Weights of a small multi-label audio tagger.
Model: log mel input, norm rmsnorm.
Rows from block 2, named by matrix and row number. Each number is 128 + 24 x the weight over its row's rms, rounded and kept within 0 to 255. All counts start at 0. Numbers have three digits each. After the name is the row's rms in percent of the matrix's.
# pw2: conv module project (model.blocks.2.conv.pw2.weight, 192x192), inputs 0-191
pw2.89 109:129166133113160128114156104116148125128158105136108146138125136187126096109131087136098125120157102161112123094135128162155131137101146132120132125141130101096128114168114138135133137124119125142083147201165091136148118098135149110107108097133151141143122078151133135124166144162108141104146145127115133103127125154094148134205130099121083123171100130143208131119110096137135113129138141142105130100131134156131103122119130076119141119161131113073157091110117136113138158168052151127118104145093143106147189084147085130136127110133151154136137130112118112139125106140098134130
pw2.90 105:157168129111128089174122101129128125117098136146131109154123131087148095101172079149150152125098136136121170109121118099117181119123164127081112096107099154143101140151130122097110125088140123137080097106133138104116150144078129139106097139148146151109153137129130164098140137156115095122135148169150140090078141147095126130163091143131144108135166152118104146113140131143127136119104117083116155102112123143168115142168159185118096144146136127086151154112094140166160150094151147129147126165121170106095139113149127130096125150087142126144114096132123182093127129134092139121
pw2.91 099:116151172093120147150133155130106125140098145144122186132139151172128172114170142117146115132086135113174142113158116101116121159123127130154146105149117128094089126110099098153156106131136129098127072124181130117126128140096126132135186122106135165099159117146141112129145113125126124134112152149148145111122118125098108101118090091124153141128156163154100135080145102139130106109120139138122117141109090129122164138123104116083167215098111108143139124143122133089109137100096092125089121189124142144139133104151096119152164131099138138188113150120127156133116105148123160174
pw2.92 106:123173170176117109125143087128118125122136124112125118163137123127155113155141144104136119120149119124131109111143118110131101122109153115148134120146101101172161131105128149111140132135124135132079151151185147172129138108111086135108128116148132147111109092130074127158115116131091088130134127105113106107173136141164119107127109163127128131160103095135153170070158129102130109135064107113122109140102143101102134116134107172104122129082154099189145117120141118151130072141107160177124099138146133142097120095153140156167079162122175116140150133101155121126098135081173125122
pw2.93 096:121181077140111112099113117129117109123123133152132118143135132169150123138076131127111133142091087142094117152143111092141081144171161123142131150129173155116150124081166145114114141136102134161143140151157073111150129145137140097131093110142121119134154141155100175108138119134130119139149162114159088107104186115162136135094115065105141125170137144130088091098117103125145120151149123129108089115158108094107122117147127138103138118103175147129148115083133154126096134100126091135142139133196172162147144070153103118122124137128122133104104165135097135132143095129130140139
pw2.94 093:164113165149136117094145124133158132141134116100087143168132104079091113123112103131171126132133137083142126148151140120147114111141138134118143118114115134110142124147092128162105112107117108186133135142085162139116074111154161083127098141057121076094073106122116149104143130132129146166103134101153102139140140159120111131091154136104127148099120165105144175119110168173117137139122123147154111142135145112123092114119124118159117123164109138147121098116118184180094124135153129136155126151109118146132088128165157114118134183155108146133166155128152134141162118087096157127
pw2.95 099:145141113142107135118153111133126106100146104127172145130141177107124147155143141140148117118094156127118083097130127145082145144140138132134122181133127137090111112130139139163124098177100143165136150122105118124122076095101137125111136146151142128115130121134131183156136081095115082122103129084122152143124106108095103175128152094145125153159150144137132098127110143136166111155166141176103142090092088123107123128089121177127126112159145159133133045173108131167152101112121135112123155114123127099151121142111138109149103116199169128144109127134098089119141133156126117118
pw2.96 097:133117126123096124142148166128097127137122141147114136141120107103139126094121112132144105140150139100100109143108129146163119110147096117163151141140054136100154124092133137141106132124153140141107124122132139115166146088144192143117164155075141139132135127114111173122125136118166113131086104132126156108152133105112125147141136206137117076139114094111136148123125128105142166106134110106146118086095156105138105142127139118131130144168159130151129103108134138183113120087135156126097083156160188117157126108154111178065085154135124143131104133109146169141113176080117140114
pw2.97 098:041161116129120121132123127119139179098082124111129121180111119127111122125179148141129163127094146105115158096127121153118111119091152109099134116148071120106121125148141116175133141133139153169154183136098119140111133140074122098105117129125125130159104077136161155109109109113128138107114096128144147159162137138117122093136096152113086104146101121122135129130144171103170120138144132152104152112168092101092138146102158122138133132164135141144112164085127152162109129088114142167140113174148126109141126146153117156152102118160149157090126134185168121121128120116131112142
pw2.98 106:143143165078119153101142114148138099146099118140177133105108119122090063111138143153138093161108101117118142150095124107133154110130122145116111073151148132116108127121105132105132144107136143137093145138120092082081118128176112166090144101126124127141128145132119121077113148136139136151130118130152130112131125120067124105114094149092128118129087158113123150140145131119107108129154091148140140137120090171138145119107127149160154139096118173153119135094155155170150168139132179125146133119161169118143155135078095136099112192138151120154121156078152119094128086135116101139
pw2.99 099:155114108151165109132138126092112102141114103140102063109123125078139151102155117158132108150162144066105115134121150109085106147150144137119149117120103138138090072130106168140121099115121145164126153166143166139155113137126128147151142117135122128116085130123125166086141129144109137121120150118083091071152227164122119154145106124136122114112132131118152108186162124138119120128123096108101186157147090114109151149138098129158101154124154102146130133142103097157124153139145131119133121126132139091129117140127100134098139136131149176106145112158111103091115096111128114117
pw2.100 104:151136115162101106105114149111137147102153118122151155168147111120119074126100119130121129117135090090126113126149111137125120145154147102131176078145132128142090156126125093141118124084109122115119181140113100105113142111145134113099083151116137107136112169118129136129147162117107147138133177158108101157138147131108148098134136118127093156119059135169142109097097145072151144153151168113131181138126144115174108163115093194128117099127137102125107166129147128098136157136137107135155117098134097102117133138128152114156137135146110117115118178158098117142103093100066088142
pw2.101 095:151106149174083155147132143133135089103162117131116152154119108178131118128099122127124123118095088131119100160144143094118131136143139118141092071141101096121099129132105111139115114110150127159123092175114116106123157137188142154137110124085121139110145122126134150061123102104159135133149152129099130141137068184131119125157158124163156128116119112150094140095140153136166083149114099139137108097123125152142101118151167131160158138107056148090145130131157178141117113140162123146150139167112131135190102152129112113142158086117135139119104120104121133170117123131126124121
pw2.102 099:144133176085128139125120107139115142131121139135141121130119146129113128104122122102131075114146088089145120087136135146083109098142130115113128125147119166079115143141157140101108139127162125089165152100134122085182093129122146099106134109115096136090142124121086118148155169094113150142172143132108105166177107164114120129146132080151127124154123111098157189139166128093107136107134146145159097136112122163121143135128106134144115147098122138079139131164117104157156108106112131109139093139131115142135134120160095156120115083106172117156126152130146130081085194123141175114
pw2.103 102:130144144144127144078136142115127125134126142118126146122102093141120118121110168081150126127089137152113115137151110129149128158106125137125134123138147102102158135120133081114135097159159101119113172165082153162105146153139119126134110130140127149130141101133091125144139098095167137121104154121163131091130156121147114165119152106135135113132109144110187116117084163102156152136125097168075157129143110136156132115132139117172147098115129083133055147196085121064167117119095146143115112136094125151102149104085123133131130115124174108090163134158130091136158147112117166134
pw2.104 107:108126144096115109124125124187098139085156144110062130079137093132114143148122125158149144129141112111109143138116117156124115117158132138152147145147123135106139154151152095075141095140101111139117160175130139124143119126099070120121117148143139110132136096113183136138112074094136124170150131150090118153131116131153131117127146115119102134146120201154123113092100129122132081096123072166117131153110115152144114123130140125122091156162104111068128163140090115151108120096139106156138127139133175162090176143132128167135144162120098153114101129139095121141130079139132139124
pw2.105 093:090147107149125126129153108109060124142117163143184106158155151122107097170133133113105166132096149068161145088153107102126117130151166137136134126107083127091154139139101154169121098125070104136124102126105110121100149088159128158185117114122167119148159103140124123096113134135129125173108099108108104151145097111139113129116115134145111120120144122117144111138070075139114150133155117102146137095155118157125113133121104138091150085136141110131124102132141154118162125119117097120138148142131193124115151130095131138105105082119153146105142141138081088113152129126139086123
pw2.106 105:128086141105128151112141106151112112134142131127122121137138120143139132135141176104173092126189136131128146163118117111158161175134104106112091144108144131133154141153122142152109119111107187092105139161113098150103149155147108122086150130122102114122126185126143144086079107131120085158117106074116126104136124146153140128103138093119134092129175104115167141097122129170142131167167091100135142120133152099135131149171113143140150147161155128093113104108112128071097134088119110154105151121130130100115132115155133110120120136162132114095130096116153187103132127075163151097
pw2.107 109:110118160122121086108135123120147179153099104111119119137122132140133147125126090130118090139074161137149142134130164103129153130192162159106154109129131146140132130131120105144144130159126106146137103135136156109196116158167115131101137117142108091122093128126123128142132126129129105148095135075110145138126119136116139097140128083167143130103101154127175087129114188124083144135054151152136136109135127081116157133119120129106140124100128172111133097174120148149167143103072128134123171161127094091150152143129120163103120120106160099116134133159120178163172121125132145147
pw2.108 102:141080101160104059147113125137082167140079116141083127110106116110128137159128116151135114132108120154125093137132168095125130102106150101130131142128121129132131137127149099131099144157150114135170122179132119120157100149120134123120107101124158129137149152102121133117148086086108122192119178158150104125110123163097150163145137130128088112128137129163119113120103130179124070140117129143133127147112114127102164142187185104146106103102162136143166135153093135097129088094137122122111099123109138137148137078172131159125165103120139101170114123126138162154107143132126105163
pw2.109 103:126123136118132128114123118151144093155129126143151164099133148110128085145102086144124133107124183164098192158153112124127191125170123143115096144120107133147135139105139151114112168142128108079117149148139137085184131095113141162117119162157116145113163108149123102100130174085165124121116082103111090107131079170173103124139159128131169107121113135114108115119099150130140094146129125129111128153114109152158138124140111145142119123146136132141102094114125091174095136151129117118116132139116126118154124109171164129128123155124133107099162147105197139190103096145100144138
pw2.110 097:088115143103136147127128171120167117128124112116135142108119145109106141111113138117102135187122150096135105146116162125162128156136123101114089118144114158110171095142121107108099114133109133131149112205190131117112102149142120111104117121086143128140133142123148207146102110160112126100104097178134134152110130132119158122127136227124120160136110157101099135127066144102147115128123122100092129129176139145155174132137127096106133100138136117143121119150114104127129145157137139092137152147112101106141105151198142118124138122146104098092131125142143101109122160134136150145
pw2.111 096:150094174116125115124117137127145188150167087124086116131138130148079107132137094111108103119112122112171147085135106122095101132131128154142126105092129158117149138125054105147104125148130132112137127125099123093085137094111111107145144100139078165106140125109101166126139110156160134127145135098134172171120136122159108143143101122085161111133125140128129103132144186125147120104133121130123168118110142113156103171119124074123159145093159131148158100138123155138166118140141183152137112143116133145151159114134171108106106118117098097118108135180109103109126143161104154175
pw2.112 102:145151131107173127108143105096097148168137129155127143126111121152109145140104149101115152112112092115104136130166095102109149073099131158173137162141116101175118115133098141129080168109118102137116114160120124095055104138114089135095115148141132138181153126136143116095134143109136131172122124190124120092098101186123130112104176085150123121156163122095112128120114125128142134110130112111108138139151138100154137111117145115111126119099157149104111128131154128119115059120085125147141126138110152149135162137152172139104131154115171172147164128130119121120102155163162113102
pw2.113 103:122167141099148110107143120172109104127130145100088122106105087146158117153127141149124089106130122129096132117129111128126148161121116162095168115132165119165130105127134118127119097112127109101111105140132162122109150141157135118111129099173099149168123129113116147168198134143110128095129167146120158137175117135138069143126134135153121114140131124141105120144080117121172139156138146093126092094157112145044106113137120146122131110098108108105128136173144130152162133119097093182160134150113151135111155147127168108116178121125150158131137130162100086136129100143113063116
pw2.114 090:104132138173109129086159100131117133091144205099108147095123128122128141102134150122127117111148129138138124118108135127137116126099124163091109145115154081136129150149069140139122125140167136133139121176170152152134124137106145132169151081121148107155122154105154133150117157135137145130117162129132142149131097118131127121139162131120087105146134136088150149141128116108121122128124067077100159106146143143145142133111163098120114073113107155079124126143126152138132128115163084146152158162173105058112155099082151166091103105125124167138115151120167102086111146112136139115
pw2.115 099:126101115154130099119152148117121156138146124146099118137139087140124121166152151122132143103144123132129086102084163132107125204144108146168122108109104143120162093138148157156115075120156121172150114156111094051100113137126100143086174138089145132124133118107120129074115125128089138092141089153116109121124130097155117156087113138168101118174109141151089108142118116103174120110116138101110146139085086111129139135099101112136130109100130142168172101141095128140141129116124137130131151104108126095108149130144125141124151093114108113137126110084090135108109148158160101104
pw2.116 098:135077097131101092138154120119180117129124124113092135122121139141129165090143151132122146116153100106141138125133139139119148100134085124169122140110137127118101099135135165131137114100139151130128131132146123165137173090168137104142130160152127149120120082114128124139089147137184144172129133112094184142167163103090136151118112120113109126140119129180147174153088169116168137090143145182111100158110148071097114131102131098088131133156140110100131135180141159129103114121156114117139134125115119141122123127082211103092118130118118154100112148121143117140117154135124140089
pw2.117 103:111112160080113119129104182110098091117157165120137133126129119100125160119159090126147146110129128109104134169140146132128139133125145172083124142116138162130128103145162115131124101118136126158138171112118141100117130133127154163151091088151150130127140136101086163117109133149127134185117098156132064155151108113121110130150138130123133078131133140211137159111136173114119137132107153145090126118143119124117144162114130101089111128126113108068139082120124137148142132132099143172104123111099086132136175137166129138102091146118113167138156134132168160103086144171101137105
pw2.118 104:168150113132143113176126153111097147153134115135080127137111134123111131133154144132153137151129124138142122126114098124135133095128139127140114162106105139134127133111112121127116114141128170130148139112171139094127148158167104100126089162102133109171160134143196118137094129146141143150081111180101089132124090087119138117160114084124097141177155077099142158131162113115108105106136185129085125114085106104102127096118153128104125124060090111142147123180117156157147146156107144175120111118097157131124112104125117129123136157090123072112154129149139141147169113101135130129
pw2.119 106:125148112122120176109135133156143106160161089167150114118153096111138140077124094127178158111135123105110126107140082085120101120152126125149113130150121127144150125124111096157150114163137168100104111177126125072165142129130118139118131181153125114119134154129148118162155122174111119141089146118159186128131140130092106093079131124099160089129111118112097104153104082123140139151160126151120121111137134077109128148130127094088087174135088114114085141094099142166150100138134137126129141122150120124078161143116118068100138104143140125149121121154152139155115128130129111105
pw2.120 103:162123149140111169128133144134153126140133091142139087083149135167154152225120144152117088105113092140158115154115118119144108147133123121119100085131207164115170128133139122121171126107137117118126155088100139159106134113119134108111127126115124124139149123117131135159141158167135166134132148124159137136128150124135107126155120171101120089142108102138127172121115120140136143128133194140107127104098146140131101126132143096151090144121120091122129131087093101153131138088121110170124149118131119095150129113075151159124107097122123094111118096090127118106075128120113108191
pw2.121 100:164140146128137139143117144081154115164158151131128170152109133109158065112156160129114137112116156151127117121186124170107127129126159082116107110100108123102129145118104134172125158109068142142118105130120085115152138208126146130134131135171148154156139095127132178153113122146130118128135143146144112140112150124133158119096151141159110124109161159131140088111155129129084122159122157110142118168101142136109101156107145149114101115098100158105137111136069102143104107144110103113143173131093124123139104117104118121120099156120132131127096084143076139093155157167159149124
pw2.122 100:140120134112169175143158129156130142142122152118120109144162134090123078132093128089153147145108155082110160139095151108114133122143106134115179128082136142124107081117160127127124095114099109152103114108116131135106096180137142135089132139129118135115148144165125140128142102096121140095135120147160143122139129122137103173096142083155125126169179154137142152157181154095128158135144106124123129132092157136100123143123202134118115175130095077139147106085096167127082150130137096158140150104090094147123128161081100125134134131113156140143130101121128166132129132147106118155
pw2.123 105:127125104098142134126119161138100107121120097098094112150126142185135154170098134120119107121169124118116101108134087134166149108143122118166088125100115148166119137102120117173157097117094110114147156117128162131135119155170141129134174138127125164137155104135108122146117100121111156126129114111090123168124117123145079110117146135106109121169169124150160127183124127079132113120140137115163138163151103098165162127136140178128157125073096124081120150144143106134170151139132128047090142125124167103124130098126126132123148117124133159097119118163166118129129143140179085117
pw2.124 095:108102112114122136105161108102113126127136107104166132128131089212126088163162143136123123153132165111134130137082119113115089118107081162091098121108148129116128104114107095165152139135111144133141136095139093133088130115158100165095095114141124135127134129091136119133085143090178132147125099150077148173130149108154124105128133134154141128104074150139115124148135101099147058127162117120115135136172153172124124128132138163153120129102142137126170182135081142104126133126118145102122142103099085134106086132148123177135133074154139146139127147144149135127149112127142127124
pw2.125 099:125135121104159114128103096159088142131118118136132126118129153083087125111144140113076134163169127100169112154107105125101144129130149123101093121151111118163124137130170078140120129103151107135122135177068137129129118125122130153118103137097142163098078142143152162123116097115124159145130185134157155133113143091146137123116138126105132115157076116141115100115138110119129117135106140158120150141121161153135164143120126162087117101141147135098131123131116132112055150129127104148086160102094133123143196110133124161169067083091179125099097116120126111162098148133119130133
pw2.126 100:136082135107159118080123125112117139132127132105095132121169127076137139109121130163079099095143175088126164111137107156153130113122150129118152114136127121104105150111089133094088113162126122144155122111126151106086145139136097110117166165107124138118106127157085127114113156203142106116108148164129109150130115127156153109065165142089130121084123134145087142088095140124122120168160103152121136148155152149119136130160118126193095112091132145194106080123111110102128109135091132150113142142107145123123083121133140101132103116108144132137127131117083139118173129138120131121
pw2.127 102:136152115118119069122104095099113114150179125147136104153119127159149138126124096101185126182121113099119137164130090119155129132113109107097093101100122127084143095118101144110139104176170144130111146141144159194176146149135127154152093101127119107169137143118118147120121135147164131156150108104157137126166087141092099130141162146140121130152090102137119153125162137171109142157117141148161103142138116139130147115129105124137101135122163106077105124125147158097145100116095143071112125123141080195105121139111095103129142137132143144147154140108102106146164133117118147137
pw2.128 100:108114155068133121090146164139120147123105200115126135141114089147092129124092139103157123142138124152151129134083088141120152122143130128121125083096105136142102163145094146136143113125108125141117089095135161139089126069155108141138118155149102168122141079124159152153118128144163142132128123101103153127110105143143153139126134152102121133157124164078096121125113104109115154188074144149124102117099120144134144120116152155189131150115140121143183143132111134159097136144137111154121107150115136116101165122178133123172126103092155113155106105143114125126155186155113108119
pw2.129 093:167068127119145138093119103122120160122136115080122091157149133094147112139154149146145114127124109173141135137117150152138130128168150132139111164126125103153101087116134135158082085147155102170125102096180145153080123113103151122149143166088115108151150139106108144126159135142102115144156137151108147132119163128159102130128082101133177144130158158072118133152118096138152111131093139122121093144121134164139151128143105094144153139102167154089127152078105155119120154078182144108147148134137084149159165127122112128137131159133123116129095113103113135144113107107142084124
pw2.130 088:125124138177140150124178116133131150139111135118126128085144128069083155141160133126095208045146140153110178133130127094154134133107122159095114172134091151148119166129099128141126132161124145141113144130093130139089120107131121150118088130122163104117174146149140145122139145138146121133147175116133127138107109080177101153142167149150124145079135125112106153142104097105118114122144146142085141086135144125153136137098126148117150165153110138131080130131099109106109123105122108119173130101116117130109149128140122099134155139121127079136148076128124184132122134114127165122
pw2.131 100:105163107133147116139155158146107122148105127133153107116142095103155116132132179111116122153123134131107083158102150151191126148147168137090097170085155152160152154098100125129123133133114130158117169120113138055141130115129119118136179164140160111101072099118098114126160147124139122184118132130184094150146162123101114138095160115113121137119128110142137146132132123061126176105102102127108118104133121130137090123129129162093089109108147118142108121137113128133113149142163094070120104147094074174155125155115128141114128110107136128141143136139151137118105159121133147131
pw2.132 102:128117100145144125102153156099171134140147108110148156155141158121129140138096148141145138096098158157075133099129109106145134101114185181171143124127154116135129171160134158166106134120168146161110141090114108126142135160138108139102103125103116165139168161128063132130127144143152116139110154097098139127115161116122105152051106136124107120148166115158151156136105083113149094129099085142127081143139103158173097124111124140109121098133151124135158097115091101115115111142154134172118143145128104148093105114115151106144135133123108126099126113148115141150150115115127183089
pw2.133 096:178139132085182124131103114146126093136048101088111091109158154136121131118166123131101113110123110122166126137162131088139107136133119150158131118191112151116129115115118093166146115169104117150148154112093117184111131143123115106142135095174117140120111110130158148094131135154090128102120124110119117107131128132084136123113126152105135150081160124116138152098133130140145119096119182135116104126115123165103114165157103134098135105095110139109160137163179103161103115125107152123118070132110080135088126152155115137103132161174129158115126113116120130168120123142164124146
pw2.134 094:121158140155117134133098119137147141111122138113146158150123107121141101154170114134169136122154104154112101149097126118169182166132121101125103097141121137095163133127128090132124089154137148094109129121083159118115134139116138127139098146148125149136157114055094120114140115086106133119147152087120134131157159110176126128098153085170111114134126135099096117154131166124091107166123111213103128126149124083123121152142089108135106171151106097121159130133125142101101117144131104186135102135115153122102140110125119106116143089105105114125129138111156209135151133140122162121
pw2.135 101:141147146141163116106171088068155097141111123133121127132138144131106165112131136118117150111129163128139114087131148157141126163104149139128132115147191142161141094127129088164095152132088126142129115140139100095132139098132126095129079104132150144154180094122136143123131087149107102105140117121144136145163099126157146111139131140114164098106099156104140150118098150119082130165131123104133133083137094131104175100116116153115199119154107098139122146115135168116153113101105120134130100146143142146092144126118153150141097083146150116168144110146085129089108109067132142079
pw2.136 104:120142116128146184142114121091129126141096106114120114098114111158126163128112163114134147117131154104084127131107105140116148157108157119159096087117077132148148100129151115106145150135072148155135103087144131107102139134153088134135137113139164078135121123171116139146154124144123136097099128099107124109076101114181117106187156102100130108161144101158159107122122130091132135106133090145148168117139112154144125107111115119125112104158095165096157143113165138112092155144127135213110143127154156120124161121103153152144176122139124136169124112119131128119155101140112146074
pw2.137 106:143098145100075191124082138135181115079124158142124083149143138141122122125138129131125139101107090134122119128121108142146139139129140127105164109145111120111159148109139121116137155110132100149146142087128095135106156125161130106111082155144145088118127134117137063129159159095134094088181167112171130118130129140097151145118178070174134102099144103107109178152105119119126116129110114167136145146132150143132148129125159140097144122119129068133110142135112103124107125173077112103079146182138087116128140146132140110147149134138135125096141116084122112143138100113124106136
pw2.138 097:079060085091156142119059149146133114146117128165127140163138092129135108164102085127113126151145122113132103171158147118126128141164141135129142097110123121103154118157123167162134129173131141133155165108149127147106126127121122115107127049113127176123114131144124126157096072146145157097140150147095124143113142160121142131149116127141115067198137140144147156122064125111126109139105121121122118114147122097150129132132171128144131128149113139111094140108161098099155091141130137126126161172114113123136136186134121156121116100122128125145111121151154146184138113109140124118
pw2.139 104:111143077137150140142136181110116155113114157143120140137132093116102058116091140143152152119150109150136168136140121153142115164118096149145117127139154130136101191119126116118123133125102108172111132125090156113127147119117100089088156124124108111142134164151089122116110095100168148057149095104121130159113121130101152111132100105154148099092097120136155172127167104128149100151150116147137103148115085134136113117146092153131123108171127114151146139123126120147130110136051099121119122135085153154133125110197156132128138154131082121151164095114110108145111118111139142141
pw2.140 100:095143128123093100107124112102152128101118127138125121162120157160103112150126104166113109105184061138092161115119158103109142184105115122152163159122149152110146141088142059133109129151099129129109141061140108150130087132125155086168109120144111136108093138129137157139114161148140136116135126100138145158119148154144095124133144089099160130116116106136130094172121118121145107148140144163088154128145117124142135165128127092119125119132172150134130113127116088142175110141077095105114108135148118169148082140134144097085120124127079116158124092143128135131125138127095119173
pw2.141 104:083106164155142173112105132128159145102063135142147150124116157107138122152121112131157116169143101095131149099129138153120128152088168119119110043135129132140104126103140174085128154128121140120149168145094183094153142128096128133112169137139121127130089129097140088100101121154131131140155094094157139161129138164141149128107109186117126134133142119163120135123107073095091128130062203150145160114122139112139126106125131105133126147134142111123139131106155111122111136104177143134103156135159147122100120122122110118122115118119132125106159102153106122141117160147103158135
pw2.142 098:088118132178121168110124138123097085146100150103142064162147117121163140136152134144137164128132108124148108110161112126115128131126148167108138177177101116140125096114170159109111095104158139136122148107111096179128145147167095094090110119155129131125135160128121102100135096135143123088072097150090154158099160121164125136141126109126156111132163096145119142124125135147109174143144114135136149135108137165128161146093155108122172119184105178134100104159099138109105154101113121130118094112127133137105118102100139126132119104099143121122158121109150136181116098101157127166
pw2.143 102:113159128118110162116144133131139156114154099124136133156097131106114105169160102147102116095179131116130150162133121153122122108128115185149132093121126134140175082097082181157096111122087111094133105138148182102143122140098107071130129081153150140115118092112173156131118116161135116107099192125110108100176145102119102156115154156157162166089099109132124134146143138133143172140201165166129129102140132114121153116123143146125180151137139097154164129129109111119165111130133094128126125142120130124113107118149131127131112149094132142114142148100119146095111135139139129109
pw2.144 096:117135104099112119105128115151157098097110085127098134105152168140117155157113148100131128134149151175162211100146147107129137135138162118134123116146073145095170114132125105118105136135141108145094106131123106128104135134105131138110129097118118122101134128147116162158130143116123077127157116116139087130129110146089110152149113149058112168130093110140088127095192152126184163102122110158122112146126106156123141146140126065120165114144083115153086174140118153153134115140109133128133144115099162161121121092141142110141165108138153116123119124151147132095111156128124080141
pw2.145 086:098129164136108087125155174159117117131119127141132158174115137171163147144160135133129091099107128141138086088102089110110127130134146143101087121166162106129137161153160119109112128128158155124123130113123118164172161159114124146106164179092159094129133148146106166168157126156084164164094183126085121128132105107139125123138129130145140106148134139124151155160133088120128101117099141135138138113107147079118140099148086146112116126134093118133090162121104114100116134144120126091126121071145086087134117120127148145076135115097113106145121114095144124105175147096126136112
pw2.146 101:085128115118120143141132142116139116137153118120098107121113116140142153127130130116125164092149147196143112118146184158102128100129144131135146118106123147146116119090138133121115171116121113167136094083145133134111202149154156145162157098181105101099099092119151181103132132089126144161131161152146161130157086147142119123127128126112124157087098135141154146096097105130134159128124082142110095115149143120152172126172141117163138093168124110084099099110135095106124114145106146143104148161118105139148121114147121049087129118126145141103112113112117103173136118142138147135
pw2.147 097:125105162148108121145063105099120145117110110111104085105117154134096143139182116148133102121089113126118133155132116176128128141112115135127123165075113117137171123178132136167111170104165131126097131165124069174153103096156125161085198157149132121146127143112151127116112129145135094104124131124115146154130097128093125160089120111125131172122142119109129047146137143158142116122083139125131139100125147094135091112132112150126115099130141097115109119118099183162118109158158156129127137147175145153112149094141171103124127126127125122127145144134120107144140135121134082124
pw2.148 100:168134129157147115148143118140107102171152144122095080140122153135130143178155112144099137131102149084104162129133113101119108107081098145136129092094142108115039170109122098120110143101146154146143159119134093159164138115115071143143118108150143125107098133153158130112112167122165120154126135118112082122120106171125134121114091150122159104138127123152138126134121125160102127145102095107096155127164084162105136166086102108142160140095132077122145108134130129163137168127116152161135116141119129133106101113102129154179138156136135111124152127126171125116109117185129103117
pw2.149 107:177145117121095136111090089175123125116141166120163135127119127126153137152120120120126145075143112102109143149113126128177127181122136124092162169128125098112129098115129148097096104096141123147132122114132114092160176168115130148144094106100082172105128152146092132132158112160159155114097127158136135122151128104107156106098107156098122116140095069143131073126085118122127134096181126147172119172142126092137124128128133125088118140130132115133163122118156134132086108124167089174102137114126168104130128112135150098164146157100138123136135156142131153086157156099136129147
pw2.150 094:153168133162101169164132114158100102117116101128095088093126120132071126137125143148146146095089142129124095128160151145156128134132100156135119081151112125153115180139116122144113141138142154112128113155154125099195110105141146148132132114121155115135108175122166169126147122146120094136148099151102095113129138135133126117132164158153158137138102150182138044135119117115132126140077128133155111107122132125073116134134175137134126109125123132137129120124126133148127150135130124130088131111116124118129168173155130132106091144063080158104164137161122093094147089163113158140
pw2.151 094:123099098101122118111126108145130131131183101116164138129135151159134159093131096134053135135116146100115136144167131114141096111105128134108075147086109153091128171185105137150106148142176107153117125181116106119092118072090130145114114113130125105120133145081121155155119143133153129112114127137105142148112120159130151129114130157116169161064114095141142118083099131106106133099131140105119168131111116129124166126138124121112155129160133175143137138149147132138132102164117125155116144117071119173105154128092120111136149131105129133100118148174087141154136139136075159152
pw2.152 104:143166106153095163127143150140121153152140100099167121140126108171138131103146125114113184144101131154134139142174159115146122082151092138112127143113095124122093123113080104121165137151088107131145145107139130130142133149130101121108164118098160108147146135119127124190120135099126120137161131143088104125163098161180182125094138147106156176082133094096135130149115133133153155106105129097192131127108126192109113095097098155125120134117146137108136094114103111154172087094134146138154159148119082136108153097123123135105147086123157150125143140131116130102143122133125102123
pw2.153 099:108114128090120151156110093141118150104151103155149107118099099137142161127145144100162132151094091110113120108103074087117109127128125104142124152121111110133115128123192103123133161143140145164122137118105114095163127079156136119111098132104148146085086142142127070143141128160180104157114140154139131139146155088097161151118160128114097142129106103113159135091127103121113131149066114090116108110141145172120143160124122160148136133152132150153113185146150099132186135106134136081135124117153130074146125154167142147096145111168136150105107128141137142098109124082118131133
pw2.154 101:150138136137120174100110145162124085127127110128139118156104125088139140112144142136153150157149171123133111166138098122119116127090144130119152107108149102123143119129097116151108143142090090107121133133111159104170094147111138111087142140137136106200126191132120155137101162120075080111123157148112138119107090133106132138145127100105115075142146126136116109176088116114125108145100133142106138119130145114149128115128131133117130095127089107160157166129120138134149128069122090188094102130128132159157151162098164172125074172141152164139097137164114131158135151122128103114
pw2.155 106:132123120154132112146146112088091107147121108133134115083119160095089139143103082115146128144167110103108123106128114120166160102178117127122172136132167109166161134140122077176127143150097130113134156096115160148132113130132175110125139112120119135095116089149131123106112119126111126102128140144136143155146091118160124166124111147126151127079121119123138107146132138160134162074131052112099129131101084140165083156162119131085164153119148120123168131121147114131105152108141138122086121110100118072143157155134134158105170136161138121087119152150106138145129150137072133099
pw2.156 102:137107156128104158122147126127135140108123110140113137109162119147136118156130166103165158137125138101109112136136150148107129133125101104131126138169126147140144080110141169115100133088137119144134141153161137152132114078132113032117100138126078148123140114118092101135103141135125122125142120086108129114060112113131136111156140119138145114145133170116118089183097138126148132148125104140124105112156127121144166132116144126076127163104139131125158169177133119124185114093143186110164168086089134189141145144148147121134143106118123122081138151132127183166142113135105131140
pw2.157 104:121096147160151115162132140094091103158129115106127077113146160124153137098135100166124060106133164143108114169177105117122160101179134128123170141120141126152111113161135140151115114104139136165114108113112139123116109133109112119149133135152135169114095166142132088126120132155137123112152138120138175090146130109123165150131089117136155165129115157145097143069120089129111068121101107136097122104167144120133116134117140124126126128146130109173145118151129132147144159153119166150142154135139111098134132123111166085069114081089103088132134111129086092128162128092098106121
pw2.158 111:106114103137157104098117063099116132112138132155118131121136141135105128121091111164128110091124111193119107127135112170123098126103188171172138131137128144126138127180112145130115126131121119130090144138108134096123118134149141115051168163124143134162157108125121137128132121089126139108131095150103105116105103122123081076128155141126131130133137125147137116109112132107134124140152099123111143177154113145095124124105109160157155165161109139097099106116145193109153151162121118120127144132102144169135133141073143097129105097164107119108158171155127172097138129121116193127
pw2.159 102:135123070175158133131142145141135124159090136154111145133118163124117177124127106128156149077154147167132142186126090110117110140106111100122141124145137145145150113117105119127153111119138116103103129121108111090097153159148145109129190135128081162156115142142099161139107151131145112126122146119092079103139130143082137114119137164128146180084139121124099152113100114142140171135127144169111163118129112126108117128123160150122104122109099171093097146154129116136102132105184101144147085131135109122094159116127102144115155113077132121124099122160113087185089134101149112163
pw2.160 098:111147120108132159141103165109175121153138130141133145104161143144176113144140127103149088106165117141122148186107142146116099143126128098107128095144151089126129181165123097152138131096151157115132118119143134121080130151130132114149122151138128116141124130119110174143144157089120106139118117108130177169122087149100110116150125142077124106177110127145083134162140116174111134085133102145112113118114122141137116099041112147113154075152071124133136161167110123153100148102151116101157111119138152121109119167143135129113106100155102142164135102127146118120149125103135068129